Weights of a small image classifier.
Model: 11.2M parameters, 96-pixel images, arch swin, activation quick_gelu, moe top_k, patch size [4, 4], widths [48, 96, 192, 384].
Data: trained on capsule endoscopy frames (Kvasir-Capsule), 42238 training examples, 9.2 epochs.
Rows from block 8 of a small image classifier, named by matrix and row number. Rows with one number belong to one neuron. Each number is 200 + 30 x the weight over its row's rms, rounded and kept within 0 to 999. All counts start at 0.
After each neuron's rows are labels from the 100 images, of 14976, where the neuron reaches its highest value: "responds to" is what is common among them. Only what is clearly more common there than usual is listed. The data: capsule endoscopy frames (Kvasir-Capsule).
# fc1: MLP up (model.blocks.8.mlp.fc1.weight, 384x192), inputs 128-191
# fc2: MLP down (model.blocks.8.mlp.fc2.weight, 192x384, transposed), outputs 128-191

fc1.378,205,218,191,226,229,193,189,225,185,186,192,191,167,185,153,197,216,193,182,239,170,177,154,184,202,234,213,187,252,127,191,210,194,220,169,194,164,257,193,175,201,187,206,218,264,177,188,242,250,117,138,249,226,175,220,194,192,207,153,206,201,163,255,253
fc2.378,242,202,169,175,179,205,147,216,153,229,199,254,192,190,197,205,238,238,164,212,231,211,180,224,247,228,209,275,185,199,219,227,190,179,169,213,201,188,214,181,289,191,188,180,250,215,259,189,232,166,153,228,226,155,206,248,180,190,181,175,116,251,166,202
responds to: finding: reduced mucosal view

fc1.147,226,203,178,158,230,187,178,201,182,173,230,221,145,175,204,191,232,201,180,241,218,166,193,186,220,235,203,224,184,167,157,221,232,182,211,195,220,208,167,165,181,183,156,145,242,212,211,186,246,135,181,222,233,233,206,203,175,215,146,182,176,188,239,210
fc2.147,227,204,167,125,206,206,162,202,221,251,240,239,181,201,221,237,222,156,143,230,224,189,174,206,141,241,213,264,158,192,194,213,193,181,202,223,191,190,187,192,236,198,167,167,228,250,263,163,212,211,162,224,201,198,184,178,161,205,221,156,154,199,175,197
responds to: finding: foreign body

fc1.232,210,152,178,208,202,209,195,212,202,174,190,125,145,194,199,204,242,192,171,205,170,158,200,175,180,224,205,238,184,143,171,262,203,195,203,156,179,242,206,164,155,190,136,190,186,253,195,161,196,195,157,205,213,226,242,128,219,198,195,184,212,184,229,214
fc2.232,211,191,208,190,204,225,189,187,209,223,169,204,189,215,183,192,204,235,239,189,206,213,225,179,99,190,159,182,187,138,221,217,173,180,231,176,206,195,190,223,135,191,263,235,200,223,147,194,138,176,248,180,161,183,171,235,197,198,235,234,209,198,218,212
responds to: finding: foreign body

fc1.201,229,220,190,235,218,201,146,213,190,219,214,224,168,205,206,205,200,219,160,226,203,172,197,189,183,234,203,215,199,155,212,207,230,189,182,209,165,249,184,161,200,197,152,180,267,231,231,225,273,183,125,252,251,227,221,207,209,198,128,189,210,186,213,211
fc2.201,236,219,152,130,212,217,135,203,223,255,236,248,191,205,205,217,209,171,173,209,238,186,194,206,184,239,215,260,175,185,206,234,189,194,202,219,181,176,206,200,268,201,193,185,227,241,260,195,208,220,153,210,210,188,181,197,153,202,221,148,164,217,189,164
responds to: finding: lymphangiectasia

fc1.274,210,201,219,218,206,182,190,175,201,179,207,151,173,197,220,217,193,198,185,225,186,196,212,212,121,159,208,188,269,172,194,235,241,198,189,164,169,240,209,192,177,158,192,227,221,215,179,210,194,158,150,237,177,202,195,148,231,168,218,199,258,168,211,231
fc2.274,219,187,175,203,187,217,205,151,172,170,234,170,212,207,107,175,183,234,230,171,180,214,211,184,227,207,201,171,280,234,208,233,190,216,229,135,197,173,202,226,133,168,187,230,222,206,182,234,181,150,238,222,154,200,179,198,201,174,228,186,207,145,219,258
responds to: finding: blood fresh

fc1.210,224,217,162,165,227,180,164,191,194,193,243,206,182,229,240,222,202,195,139,211,242,208,145,186,219,264,229,248,195,190,179,184,181,162,166,236,179,201,224,165,177,157,193,161,277,263,217,161,209,195,132,240,198,173,219,189,169,218,173,168,180,214,192,217
fc2.210,215,204,189,165,208,176,137,225,190,228,232,209,136,198,243,217,226,183,151,253,191,198,161,222,157,221,233,264,134,151,158,231,210,188,203,242,205,216,198,162,234,215,185,155,252,221,247,219,228,201,171,225,251,197,241,214,205,216,182,190,162,235,207,205
responds to: finding: ileocecal valve

fc1.246,193,180,195,240,222,219,165,205,211,183,181,154,131,225,211,213,208,177,141,208,195,190,155,200,140,214,229,210,205,138,226,248,163,222,205,196,192,241,168,167,184,201,163,196,238,210,186,222,249,169,155,229,261,186,199,221,213,192,227,237,232,165,261,250
fc2.246,193,158,208,202,211,201,163,251,234,233,151,190,223,195,253,218,240,249,179,237,229,212,170,213,149,190,177,260,160,200,141,242,158,183,199,214,185,184,206,196,143,202,207,204,261,196,180,114,169,206,203,205,187,172,194,204,178,189,208,197,162,208,209,224
responds to: finding: blood fresh

fc1.8,202,213,186,224,160,142,184,213,218,206,198,203,180,238,121,166,219,135,186,202,215,228,149,216,194,187,216,251,219,221,185,189,178,140,148,234,159,199,222,182,180,195,190,164,229,147,222,205,245,143,116,203,176,240,203,234,208,198,189,223,226,152,207,174
fc2.8,201,169,228,201,239,221,219,236,168,169,169,200,201,165,217,175,234,144,235,200,186,160,172,261,210,192,149,211,192,221,229,271,140,184,186,221,169,183,179,214,223,191,195,232,252,171,229,218,251,184,199,250,173,231,213,225,151,184,217,204,220,183,188,139
responds to: finding: ileocecal valve

fc1.143,229,203,177,202,202,170,146,222,151,140,185,180,161,220,216,179,208,167,229,243,168,183,198,240,225,211,193,231,256,187,169,211,174,200,159,196,186,254,171,186,190,211,137,182,246,173,221,253,280,140,130,250,224,168,224,182,214,193,169,190,226,181,247,229
fc2.143,263,209,182,152,159,241,190,191,116,221,194,248,196,197,174,198,209,251,204,161,275,242,219,221,189,210,177,240,219,197,213,262,180,202,214,178,222,123,237,241,213,168,234,221,236,225,224,220,208,173,214,185,190,154,155,232,183,173,208,167,154,262,132,203
responds to: finding: reduced mucosal view

fc1.270,185,212,201,219,252,198,177,222,188,153,184,131,147,236,194,193,206,177,186,229,198,191,185,200,194,193,206,230,255,164,185,214,238,204,199,174,192,267,158,170,185,184,155,220,228,191,187,245,228,122,154,233,270,199,233,191,197,200,169,189,236,177,268,222
fc2.270,260,184,163,137,166,243,162,207,142,218,210,237,191,191,212,215,235,235,172,186,259,223,193,231,218,242,189,272,187,194,214,262,166,205,188,180,215,163,221,222,230,182,195,190,251,219,228,187,226,174,143,220,213,163,165,225,161,196,216,175,129,247,179,186
responds to: finding: reduced mucosal view

fc1.160,191,198,207,189,196,214,180,208,148,165,164,156,128,200,215,229,239,236,184,215,169,213,191,158,178,208,227,237,217,148,219,265,195,194,187,195,198,228,186,150,170,192,151,190,207,190,195,230,195,138,168,232,259,180,217,163,206,160,181,245,205,219,267,194
fc2.160,209,197,165,204,183,207,202,173,240,239,209,221,137,259,137,149,209,203,198,171,208,233,204,192,165,209,211,222,199,162,245,269,168,170,211,147,210,171,163,226,274,181,239,237,220,231,202,177,162,219,226,189,178,183,175,245,209,193,215,228,192,161,198,218
responds to: finding: ileocecal valve

fc1.44,200,276,209,216,240,163,185,219,177,171,225,175,253,133,177,224,190,213,245,233,177,253,225,247,232,175,183,211,237,195,220,201,167,140,210,204,233,215,258,209,236,179,153,165,182,241,215,217,188,150,203,177,196,143,210,211,176,186,230,185,217,165,185,182
fc2.44,184,153,218,186,224,230,207,237,243,202,147,207,238,188,192,214,187,289,212,173,203,225,196,204,157,189,184,190,251,212,180,230,178,165,203,202,210,241,195,161,264,212,193,216,236,194,207,166,189,189,181,175,171,217,176,213,162,164,268,187,200,211,218,181
responds to: finding: ulcer

fc1.110,238,231,188,169,206,216,140,186,189,167,228,190,160,202,190,247,179,197,157,201,199,206,221,208,190,177,245,206,191,203,164,228,200,178,201,193,185,297,182,173,141,209,140,234,205,253,185,225,242,188,145,239,219,211,192,195,186,219,138,166,188,206,235,210
fc2.110,206,192,122,170,192,204,185,172,237,231,207,229,196,202,209,243,193,180,168,218,218,196,201,158,171,230,253,214,187,199,242,207,232,194,204,167,201,145,139,202,231,157,172,181,206,253,200,158,169,253,158,202,182,221,159,209,190,197,223,170,207,185,189,180
responds to: finding: foreign body; finding: lymphangiectasia

fc1.60,189,216,195,202,250,176,194,176,157,172,180,170,148,244,182,197,226,205,194,223,182,178,170,168,200,245,220,200,253,158,198,191,231,222,165,208,204,272,151,187,176,201,139,183,252,203,195,217,251,174,148,253,257,155,243,194,213,221,164,200,228,156,240,235
fc2.60,241,194,175,160,194,221,149,204,179,244,231,270,184,184,204,206,248,202,162,212,238,211,170,219,246,246,205,278,162,195,200,224,176,177,169,227,199,183,220,184,294,192,201,176,253,212,270,183,220,196,153,225,210,172,192,233,165,192,185,149,121,252,169,203
responds to: finding: reduced mucosal view

fc1.209,217,160,156,229,246,221,173,196,236,166,163,163,182,184,145,178,196,176,185,240,167,169,167,187,156,170,247,194,267,201,200,213,229,206,183,160,199,265,191,161,222,200,199,212,245,216,217,202,209,160,167,240,198,221,202,194,203,125,224,213,211,133,229,179
fc2.209,222,161,191,209,232,285,187,158,206,179,217,171,143,170,187,227,214,188,162,183,166,177,194,202,221,211,197,194,213,174,184,246,176,172,196,169,186,205,179,184,191,181,191,228,252,186,175,177,167,235,239,250,189,228,182,184,188,132,241,174,234,147,220,210
responds to: finding: angiectasia; finding: ulcer

fc1.375,185,174,188,216,267,202,181,145,204,174,216,162,179,237,162,242,205,170,160,199,176,163,167,185,188,181,215,155,252,156,223,180,171,221,207,159,200,225,197,179,197,169,165,220,219,218,171,220,183,197,155,208,212,223,178,173,192,177,225,207,259,169,201,195
fc2.375,232,162,190,209,209,260,207,153,181,186,220,177,137,201,130,201,222,194,199,175,165,193,193,199,211,216,197,192,251,208,183,290,172,183,198,150,193,162,166,203,161,166,205,217,253,186,175,234,185,161,216,249,184,218,185,195,211,132,232,184,231,159,223,225
responds to: finding: blood fresh; finding: angiectasia

fc1.315,198,222,147,163,170,205,146,202,182,172,235,201,158,200,214,200,200,178,174,198,226,192,174,192,212,226,229,268,163,251,177,219,178,185,180,193,155,232,191,165,218,187,173,177,244,230,191,219,270,161,127,224,222,235,183,169,183,183,172,156,180,188,182,184
fc2.315,208,199,126,174,208,182,180,177,238,235,216,218,195,243,204,224,211,206,145,216,221,212,210,170,144,246,245,265,184,187,204,263,243,192,204,172,220,181,187,164,241,168,158,168,219,243,217,165,182,208,144,201,242,183,169,214,213,247,218,172,155,205,208,187
responds to: finding: lymphangiectasia; finding: foreign body

fc1.213,259,217,220,222,202,216,140,210,148,232,181,204,209,187,204,156,163,159,239,221,170,185,187,212,232,152,186,234,238,182,164,197,223,205,188,203,209,189,200,225,262,204,166,184,183,175,259,219,198,207,135,243,211,229,167,209,235,234,179,171,235,200,163,186
fc2.213,224,176,175,189,186,230,206,199,279,205,224,228,226,205,145,146,217,183,213,217,199,155,160,191,233,184,177,206,196,213,232,128,199,195,160,229,212,154,169,185,317,212,184,200,202,221,221,166,190,181,211,199,178,228,198,243,202,176,223,205,211,193,192,174
responds to: finding: lymphangiectasia

fc1.152,212,204,205,192,209,214,158,250,193,151,212,149,211,190,205,201,189,149,213,200,186,144,190,196,208,238,213,203,224,214,202,212,224,173,182,204,160,243,197,190,204,205,175,184,184,192,278,213,219,165,123,219,217,215,181,139,116,163,217,179,211,140,233,153
fc2.152,256,198,153,186,199,215,169,160,172,143,239,192,196,212,132,175,196,202,209,195,213,222,166,186,231,270,222,213,224,244,213,201,182,173,186,205,176,188,193,173,228,170,195,175,264,195,235,202,187,189,148,264,190,163,182,190,171,170,170,177,187,239,183,210
responds to: finding: lymphangiectasia

fc1.380,221,225,202,151,236,209,158,220,207,181,216,219,210,150,185,237,169,157,196,199,199,165,185,179,228,213,208,163,229,221,174,165,208,208,190,204,174,194,169,203,199,167,232,180,205,227,183,225,222,238,177,220,163,237,198,150,156,187,178,148,235,187,195,189
fc2.380,205,231,164,154,226,186,176,205,187,193,230,206,203,205,202,245,156,227,217,246,197,211,181,192,227,249,233,199,227,236,162,218,225,197,195,194,159,165,149,180,205,162,215,166,239,239,209,230,259,165,162,225,221,223,190,156,184,195,183,172,207,186,197,208
responds to: finding: angiectasia

fc1.226,151,191,212,167,206,234,213,263,222,230,201,199,244,172,172,202,243,164,209,202,198,209,189,216,119,191,205,114,157,223,227,189,187,189,226,188,233,201,180,188,194,186,184,187,178,201,216,198,199,181,177,256,181,169,221,216,260,177,224,179,223,211,155,192
fc2.226,188,178,204,191,229,155,194,212,228,192,135,240,162,159,198,277,218,210,214,247,229,168,168,193,217,156,207,204,204,212,178,208,176,188,209,179,177,169,214,182,220,167,282,211,235,164,200,178,205,199,157,176,157,231,191,232,184,228,225,205,168,191,163,168
responds to: finding: angiectasia

fc1.327,190,184,226,224,268,195,238,189,206,205,181,188,172,248,175,146,139,193,186,205,229,165,149,234,181,249,226,208,235,247,174,226,219,163,212,231,190,243,254,252,190,193,229,218,208,191,198,191,222,187,204,231,229,207,148,263,175,180,239,157,207,237,221,168
fc2.327,211,189,208,209,180,237,200,216,224,181,190,197,221,187,162,174,178,156,197,168,212,198,149,216,183,184,187,201,170,212,195,156,179,196,195,222,196,242,211,193,304,233,144,232,243,175,216,195,107,204,190,221,214,182,186,274,190,129,204,166,204,180,210,176
responds to: finding: lymphangiectasia

fc1.173,227,202,183,222,241,208,189,212,159,161,207,170,127,226,194,202,231,220,195,252,204,217,188,217,213,265,211,207,230,161,177,244,192,196,196,227,188,255,193,162,165,201,180,146,259,194,165,220,219,75,139,259,229,180,224,149,214,201,188,187,203,188,222,262
fc2.173,210,177,156,184,202,206,176,207,165,220,193,241,149,222,148,168,234,209,156,227,199,210,163,215,190,226,221,274,166,187,225,238,169,186,172,195,223,199,188,183,251,209,146,198,257,216,241,164,205,161,176,242,206,189,219,291,188,227,183,212,151,208,213,215
responds to: finding: ileocecal valve; finding: blood fresh

fc1.333,213,181,206,213,217,186,190,191,200,162,187,174,144,224,185,196,253,236,168,225,156,217,178,211,200,226,224,225,259,131,181,237,184,197,162,170,184,240,187,187,159,213,168,191,231,185,165,238,239,151,112,212,211,155,236,162,215,185,204,241,206,169,242,241
fc2.333,225,172,175,195,177,206,189,201,186,208,209,243,214,205,139,153,243,206,181,212,205,212,166,226,233,221,182,256,193,246,217,236,154,164,146,189,236,155,187,192,191,197,190,195,269,198,201,183,178,174,181,227,180,206,187,265,160,208,208,187,173,203,195,199
responds to: finding: blood fresh; finding: ileocecal valve

fc1.293,198,212,189,215,239,215,127,195,190,134,212,181,184,191,173,223,190,194,207,226,187,147,170,189,219,181,206,207,218,183,176,158,216,212,195,206,173,267,171,196,172,190,131,223,222,182,184,214,224,204,253,243,225,225,225,156,218,156,182,193,230,172,241,205
fc2.293,207,184,174,171,262,232,168,205,213,205,244,182,171,149,239,251,227,179,163,219,187,165,176,207,194,237,211,235,181,175,162,228,198,190,205,187,187,150,198,179,201,175,187,178,256,215,221,164,181,247,163,267,192,234,189,163,186,177,228,166,207,185,199,202
responds to: finding: angiectasia

fc1.205,186,164,195,250,224,214,172,190,229,175,209,127,160,222,215,228,236,163,207,210,157,160,196,212,144,193,216,226,247,152,175,202,216,201,204,168,171,242,171,195,182,193,162,187,205,175,151,171,202,198,201,250,200,181,216,137,187,176,217,211,241,134,248,218
fc2.205,230,145,166,204,182,227,191,143,156,162,230,180,205,202,137,190,237,184,209,174,180,202,187,186,242,220,212,208,247,247,212,249,174,210,184,140,222,152,183,196,147,173,147,199,251,177,185,203,174,148,168,238,197,205,176,216,197,186,205,186,186,153,221,228
responds to: finding: blood fresh

fc1.55,206,214,201,99,198,195,175,201,150,221,147,231,198,184,214,186,189,239,240,191,191,247,221,173,195,218,217,227,171,239,270,178,199,201,199,157,183,201,205,123,227,180,223,205,237,202,238,182,221,239,171,220,204,211,211,233,170,201,223,236,173,233,186,211
fc2.55,211,191,186,184,260,191,170,223,197,205,222,221,175,186,124,189,223,160,212,217,209,165,139,227,217,207,171,243,206,189,217,189,192,173,227,211,223,199,208,174,286,215,206,177,247,176,219,180,142,250,171,260,177,229,218,250,198,218,211,165,194,189,191,147
responds to: finding: angiectasia

fc1.140,218,221,214,211,206,204,157,204,213,173,215,185,163,192,220,189,216,206,166,252,182,187,171,205,185,253,223,194,222,204,141,257,203,213,167,203,162,249,179,201,196,203,171,154,248,194,230,217,237,159,120,245,251,230,239,182,234,215,133,184,206,214,255,224
fc2.140,242,231,141,110,191,211,157,186,194,218,250,269,195,198,200,242,215,184,158,192,254,212,208,189,180,249,230,251,183,217,207,240,202,191,202,186,212,139,196,205,231,175,169,166,209,246,250,177,190,197,151,226,195,180,152,209,172,212,216,137,138,220,186,176
responds to: finding: lymphangiectasia; finding: foreign body

fc1.101,201,190,158,186,222,210,179,227,145,198,269,248,164,175,229,241,237,169,148,203,229,202,166,184,194,275,202,249,153,198,188,190,194,141,168,228,174,220,201,170,191,185,188,138,297,232,204,212,217,173,125,230,210,215,181,179,182,215,142,168,150,199,195,231
fc2.101,213,190,188,167,209,181,135,228,192,237,220,203,146,214,253,215,237,173,145,256,191,192,170,219,149,228,224,272,145,149,165,237,205,181,195,238,214,229,198,165,225,216,177,163,243,223,235,209,219,204,163,222,252,199,234,202,196,217,193,189,156,229,217,200
responds to: finding: ileocecal valve

fc1.195,203,190,187,215,208,226,152,219,229,165,188,142,136,201,237,182,228,249,202,192,176,171,180,200,159,195,210,201,217,181,196,237,203,193,202,203,181,237,124,183,182,226,181,218,218,178,230,160,181,186,150,261,263,245,237,161,201,201,199,204,211,178,224,198
fc2.195,211,206,137,147,193,234,174,214,249,232,198,218,227,164,200,232,231,221,153,185,243,199,215,210,234,207,182,253,165,268,216,200,193,185,209,175,190,127,201,192,245,209,197,181,256,205,212,123,169,250,156,216,175,184,145,228,173,146,211,182,167,180,145,188
responds to: finding: reduced mucosal view

fc1.295,210,185,189,240,237,231,177,143,231,176,219,167,187,197,163,238,204,171,197,185,178,163,175,183,171,219,234,191,238,194,190,179,208,200,164,154,144,237,163,174,186,151,164,221,245,206,171,173,201,182,163,201,153,239,170,148,182,145,224,161,225,157,220,215
fc2.295,227,163,194,210,218,232,187,171,163,180,206,159,155,198,138,202,201,201,204,192,151,207,182,194,203,223,215,203,267,204,192,264,186,208,206,146,183,186,183,186,171,175,197,198,257,169,187,244,198,152,192,238,197,193,191,187,211,151,214,188,224,174,227,205
responds to: finding: blood fresh; finding: angiectasia

fc1.312,208,202,225,220,240,193,176,209,158,169,199,224,135,215,204,199,209,171,184,253,149,246,183,189,183,235,188,233,257,150,189,238,206,194,157,197,209,255,196,181,169,190,156,194,228,160,217,219,230,120,115,232,242,133,223,164,214,179,196,220,197,191,229,204
fc2.312,233,181,201,198,144,224,211,200,189,234,166,250,157,217,131,154,238,224,203,182,250,210,200,224,214,212,188,253,194,212,236,277,152,158,170,194,218,137,162,229,234,197,236,205,231,197,175,166,185,190,218,192,180,200,187,288,170,214,198,221,171,216,180,198
responds to: finding: ileocecal valve; finding: blood fresh

fc1.170,194,197,216,222,220,184,177,210,210,186,185,168,142,227,183,174,207,202,228,228,155,188,164,205,227,207,202,215,231,153,198,205,220,212,185,185,177,251,180,193,201,180,149,195,246,186,195,246,238,142,151,233,244,185,227,167,210,214,145,205,240,162,231,238
fc2.170,261,194,160,145,185,214,149,216,132,218,217,253,174,200,182,215,232,212,168,204,246,205,177,237,224,242,199,260,187,200,214,268,184,202,187,195,214,150,215,201,237,183,175,192,266,225,242,202,222,150,155,248,208,171,185,231,183,215,182,157,120,257,169,193
responds to: finding: reduced mucosal view

fc1.331,213,199,187,202,201,174,161,200,231,216,229,135,171,215,231,218,170,171,191,227,176,161,218,188,139,214,220,189,252,153,176,188,214,180,209,175,186,236,190,204,170,177,142,233,217,211,166,230,247,174,147,224,211,180,207,142,202,182,252,199,213,152,195,209
fc2.331,234,185,197,207,193,225,184,147,189,189,207,185,195,211,120,189,193,230,231,187,184,218,206,213,227,205,177,193,260,233,211,257,162,206,202,141,199,150,173,228,183,187,193,223,229,176,183,221,190,140,193,197,179,183,178,198,198,179,230,221,200,159,219,247
responds to: finding: blood fresh

fc1.227,184,151,212,231,206,198,232,193,240,204,149,172,149,204,144,160,232,167,213,197,163,169,162,191,97,183,183,233,204,153,252,256,187,194,200,164,220,212,125,184,204,202,190,201,186,203,196,222,189,180,162,239,188,223,202,222,235,182,228,195,199,179,248,198
fc2.227,191,195,174,208,253,232,193,191,282,216,182,189,159,217,208,208,205,209,141,204,176,137,170,177,202,197,226,191,180,195,166,209,208,165,189,216,190,218,150,184,211,192,192,214,235,194,162,145,153,248,231,242,185,242,208,205,209,156,204,187,237,147,227,207
responds to: finding: ulcer

fc1.257,214,167,182,214,145,235,189,222,169,192,144,161,134,228,206,169,240,228,171,180,178,204,199,231,136,195,217,222,205,171,212,323,172,200,166,186,220,167,213,196,177,181,191,207,211,178,130,225,227,164,202,219,203,173,228,180,243,200,220,245,211,197,230,243
fc2.257,205,200,192,198,219,177,160,185,231,231,216,223,144,259,161,191,217,201,217,212,195,207,180,208,125,230,220,220,196,144,196,215,172,156,204,185,224,229,159,197,250,198,231,205,229,222,161,199,170,173,213,233,200,187,204,224,204,223,212,221,188,197,247,228
responds to: finding: reduced mucosal view

fc1.339,159,251,237,194,160,226,217,214,201,163,167,193,218,152,233,199,229,215,212,176,261,205,206,184,235,162,194,186,253,216,188,164,203,161,179,160,216,233,245,154,225,199,149,228,198,180,187,200,179,132,163,199,194,186,225,197,147,235,178,213,214,180,216,213
fc2.339,197,190,178,215,206,178,168,186,193,164,226,240,163,148,225,181,213,213,180,212,205,195,194,188,245,221,197,212,193,186,187,133,196,234,214,209,195,198,237,209,250,193,157,215,205,210,196,191,139,249,223,180,197,205,185,222,176,180,224,225,201,194,152,153
responds to: finding: ileocecal valve

fc1.139,247,169,201,188,166,272,192,234,192,197,164,241,203,233,198,197,225,191,189,211,196,174,206,210,224,207,158,204,176,191,234,166,236,239,224,267,213,213,215,198,171,192,214,201,171,174,173,206,139,170,227,235,223,223,177,156,212,196,183,203,219,142,173,227
fc2.139,235,219,208,211,162,230,167,182,220,175,221,184,164,184,244,238,214,266,183,221,177,230,211,204,120,208,228,204,179,222,198,183,226,225,213,227,177,194,219,233,193,201,115,232,158,195,168,166,193,161,167,210,173,188,197,193,220,215,189,275,190,200,180,227
responds to: finding: reduced mucosal view

fc1.93,186,184,208,190,227,194,137,218,199,158,183,160,153,203,200,197,224,214,170,228,225,162,174,194,153,221,232,190,188,230,181,252,216,179,178,208,201,219,171,202,214,222,176,206,224,221,220,228,260,152,113,201,201,239,221,184,224,174,154,167,245,215,241,196
fc2.93,212,246,142,146,187,202,195,200,237,247,186,237,229,236,176,211,178,253,186,199,237,225,217,196,153,243,223,257,205,224,202,261,221,224,217,172,196,159,189,197,235,182,182,193,194,219,236,160,160,195,151,190,194,140,161,226,184,211,211,162,159,218,213,197
responds to: finding: foreign body; finding: lymphangiectasia

fc1.381,250,195,162,230,210,170,216,216,200,202,195,207,155,181,208,182,218,191,190,192,213,216,242,194,160,214,186,194,229,211,265,181,198,151,206,216,248,216,213,229,211,231,250,193,206,196,246,229,195,186,196,202,185,223,206,201,184,202,167,219,170,245,168,153
fc2.381,207,197,178,185,227,195,218,228,217,198,181,250,176,199,176,196,192,177,210,191,208,194,149,233,201,194,185,216,224,214,201,189,174,175,173,212,175,194,212,173,317,235,226,187,217,171,252,228,169,209,167,199,186,196,223,217,184,207,222,199,191,171,225,133
responds to: finding: angiectasia

fc1.130,171,211,143,185,202,155,214,186,164,216,193,276,175,173,173,210,240,147,211,218,202,187,169,203,211,217,220,196,200,195,199,124,180,212,190,209,210,249,208,210,176,211,182,201,253,164,211,164,231,190,172,226,239,165,156,219,218,183,183,175,211,196,184,216
fc2.130,187,214,191,192,201,184,186,192,204,170,210,225,210,171,208,208,214,212,211,228,219,167,168,191,255,200,203,209,188,231,207,94,181,220,191,214,213,234,220,176,243,208,188,197,213,213,212,187,186,231,188,194,188,199,183,229,170,205,208,190,170,179,148,168
responds to: finding: ileocecal valve

fc1.181,225,189,161,208,258,157,246,197,209,228,192,197,168,227,211,239,178,253,171,204,199,199,164,231,237,234,152,222,245,245,145,110,179,238,171,165,214,219,213,172,196,189,212,176,212,172,245,257,229,229,224,187,177,207,205,214,186,224,184,192,179,227,163,216
fc2.181,226,226,156,194,186,220,179,196,175,228,205,273,249,171,246,187,227,216,176,220,206,187,141,179,262,175,200,210,216,243,204,132,198,223,208,192,187,213,191,207,206,214,225,208,177,217,223,175,126,215,205,173,231,163,204,161,211,171,211,173,136,193,192,205
responds to: finding: ileocecal valve

fc1.287,159,222,193,167,228,197,243,215,169,202,180,215,150,165,192,171,224,186,183,129,168,154,243,262,200,292,177,182,195,246,208,197,189,190,220,210,210,199,210,222,200,157,221,205,203,195,252,209,229,186,146,224,194,221,229,210,195,165,194,257,189,212,174,205
fc2.287,211,189,176,185,220,210,208,246,189,177,210,213,196,223,165,182,188,156,234,197,234,204,178,203,170,196,179,219,150,186,215,208,188,178,207,222,216,219,250,183,284,223,159,187,260,171,226,225,173,201,151,249,208,199,211,256,173,166,253,205,202,187,247,168
responds to: finding: angiectasia

fc1.80,193,226,197,194,206,174,182,190,194,259,193,186,194,224,206,193,177,199,203,203,244,227,195,171,146,209,184,147,115,257,214,201,197,203,247,197,224,232,226,204,188,181,187,195,206,153,199,195,162,217,184,227,164,235,207,245,198,210,238,171,172,176,237,248
fc2.80,208,233,230,209,151,211,156,265,204,202,117,169,200,188,278,217,201,276,181,210,187,222,200,204,171,211,230,209,203,145,184,177,187,162,200,182,208,244,240,227,225,197,239,200,221,167,110,192,206,196,196,179,136,193,187,166,206,235,212,204,198,224,218,198
responds to: finding: ulcer

fc1.88,194,183,174,187,222,164,175,201,208,156,192,177,157,196,191,175,238,198,181,237,188,159,138,186,233,203,226,208,189,200,186,216,196,210,158,215,194,238,177,208,196,229,125,185,282,172,196,227,280,136,125,262,238,223,241,194,185,169,175,212,202,140,251,203
fc2.88,252,214,184,162,176,241,201,197,127,210,198,259,203,167,193,217,209,214,201,168,256,243,197,243,206,229,176,247,196,218,228,232,155,174,198,201,191,126,240,238,189,171,242,215,252,219,238,189,228,175,213,218,183,177,170,229,156,203,204,170,134,254,121,185
responds to: finding: ileocecal valve

fc1.241,192,203,173,244,216,193,171,160,191,163,232,165,143,154,221,227,202,163,156,245,161,219,215,186,225,234,216,221,213,211,205,200,176,256,214,164,222,230,248,174,231,235,152,176,213,224,223,179,225,159,209,158,164,222,214,221,197,239,175,177,199,169,239,202
fc2.241,162,184,166,188,203,188,191,217,221,211,209,239,211,147,213,205,229,199,216,192,234,194,167,205,276,202,184,220,207,232,193,149,198,228,205,195,234,169,198,196,137,184,208,188,194,178,232,169,151,200,185,201,179,190,181,237,177,150,200,188,172,219,214,237
responds to: finding: ileocecal valve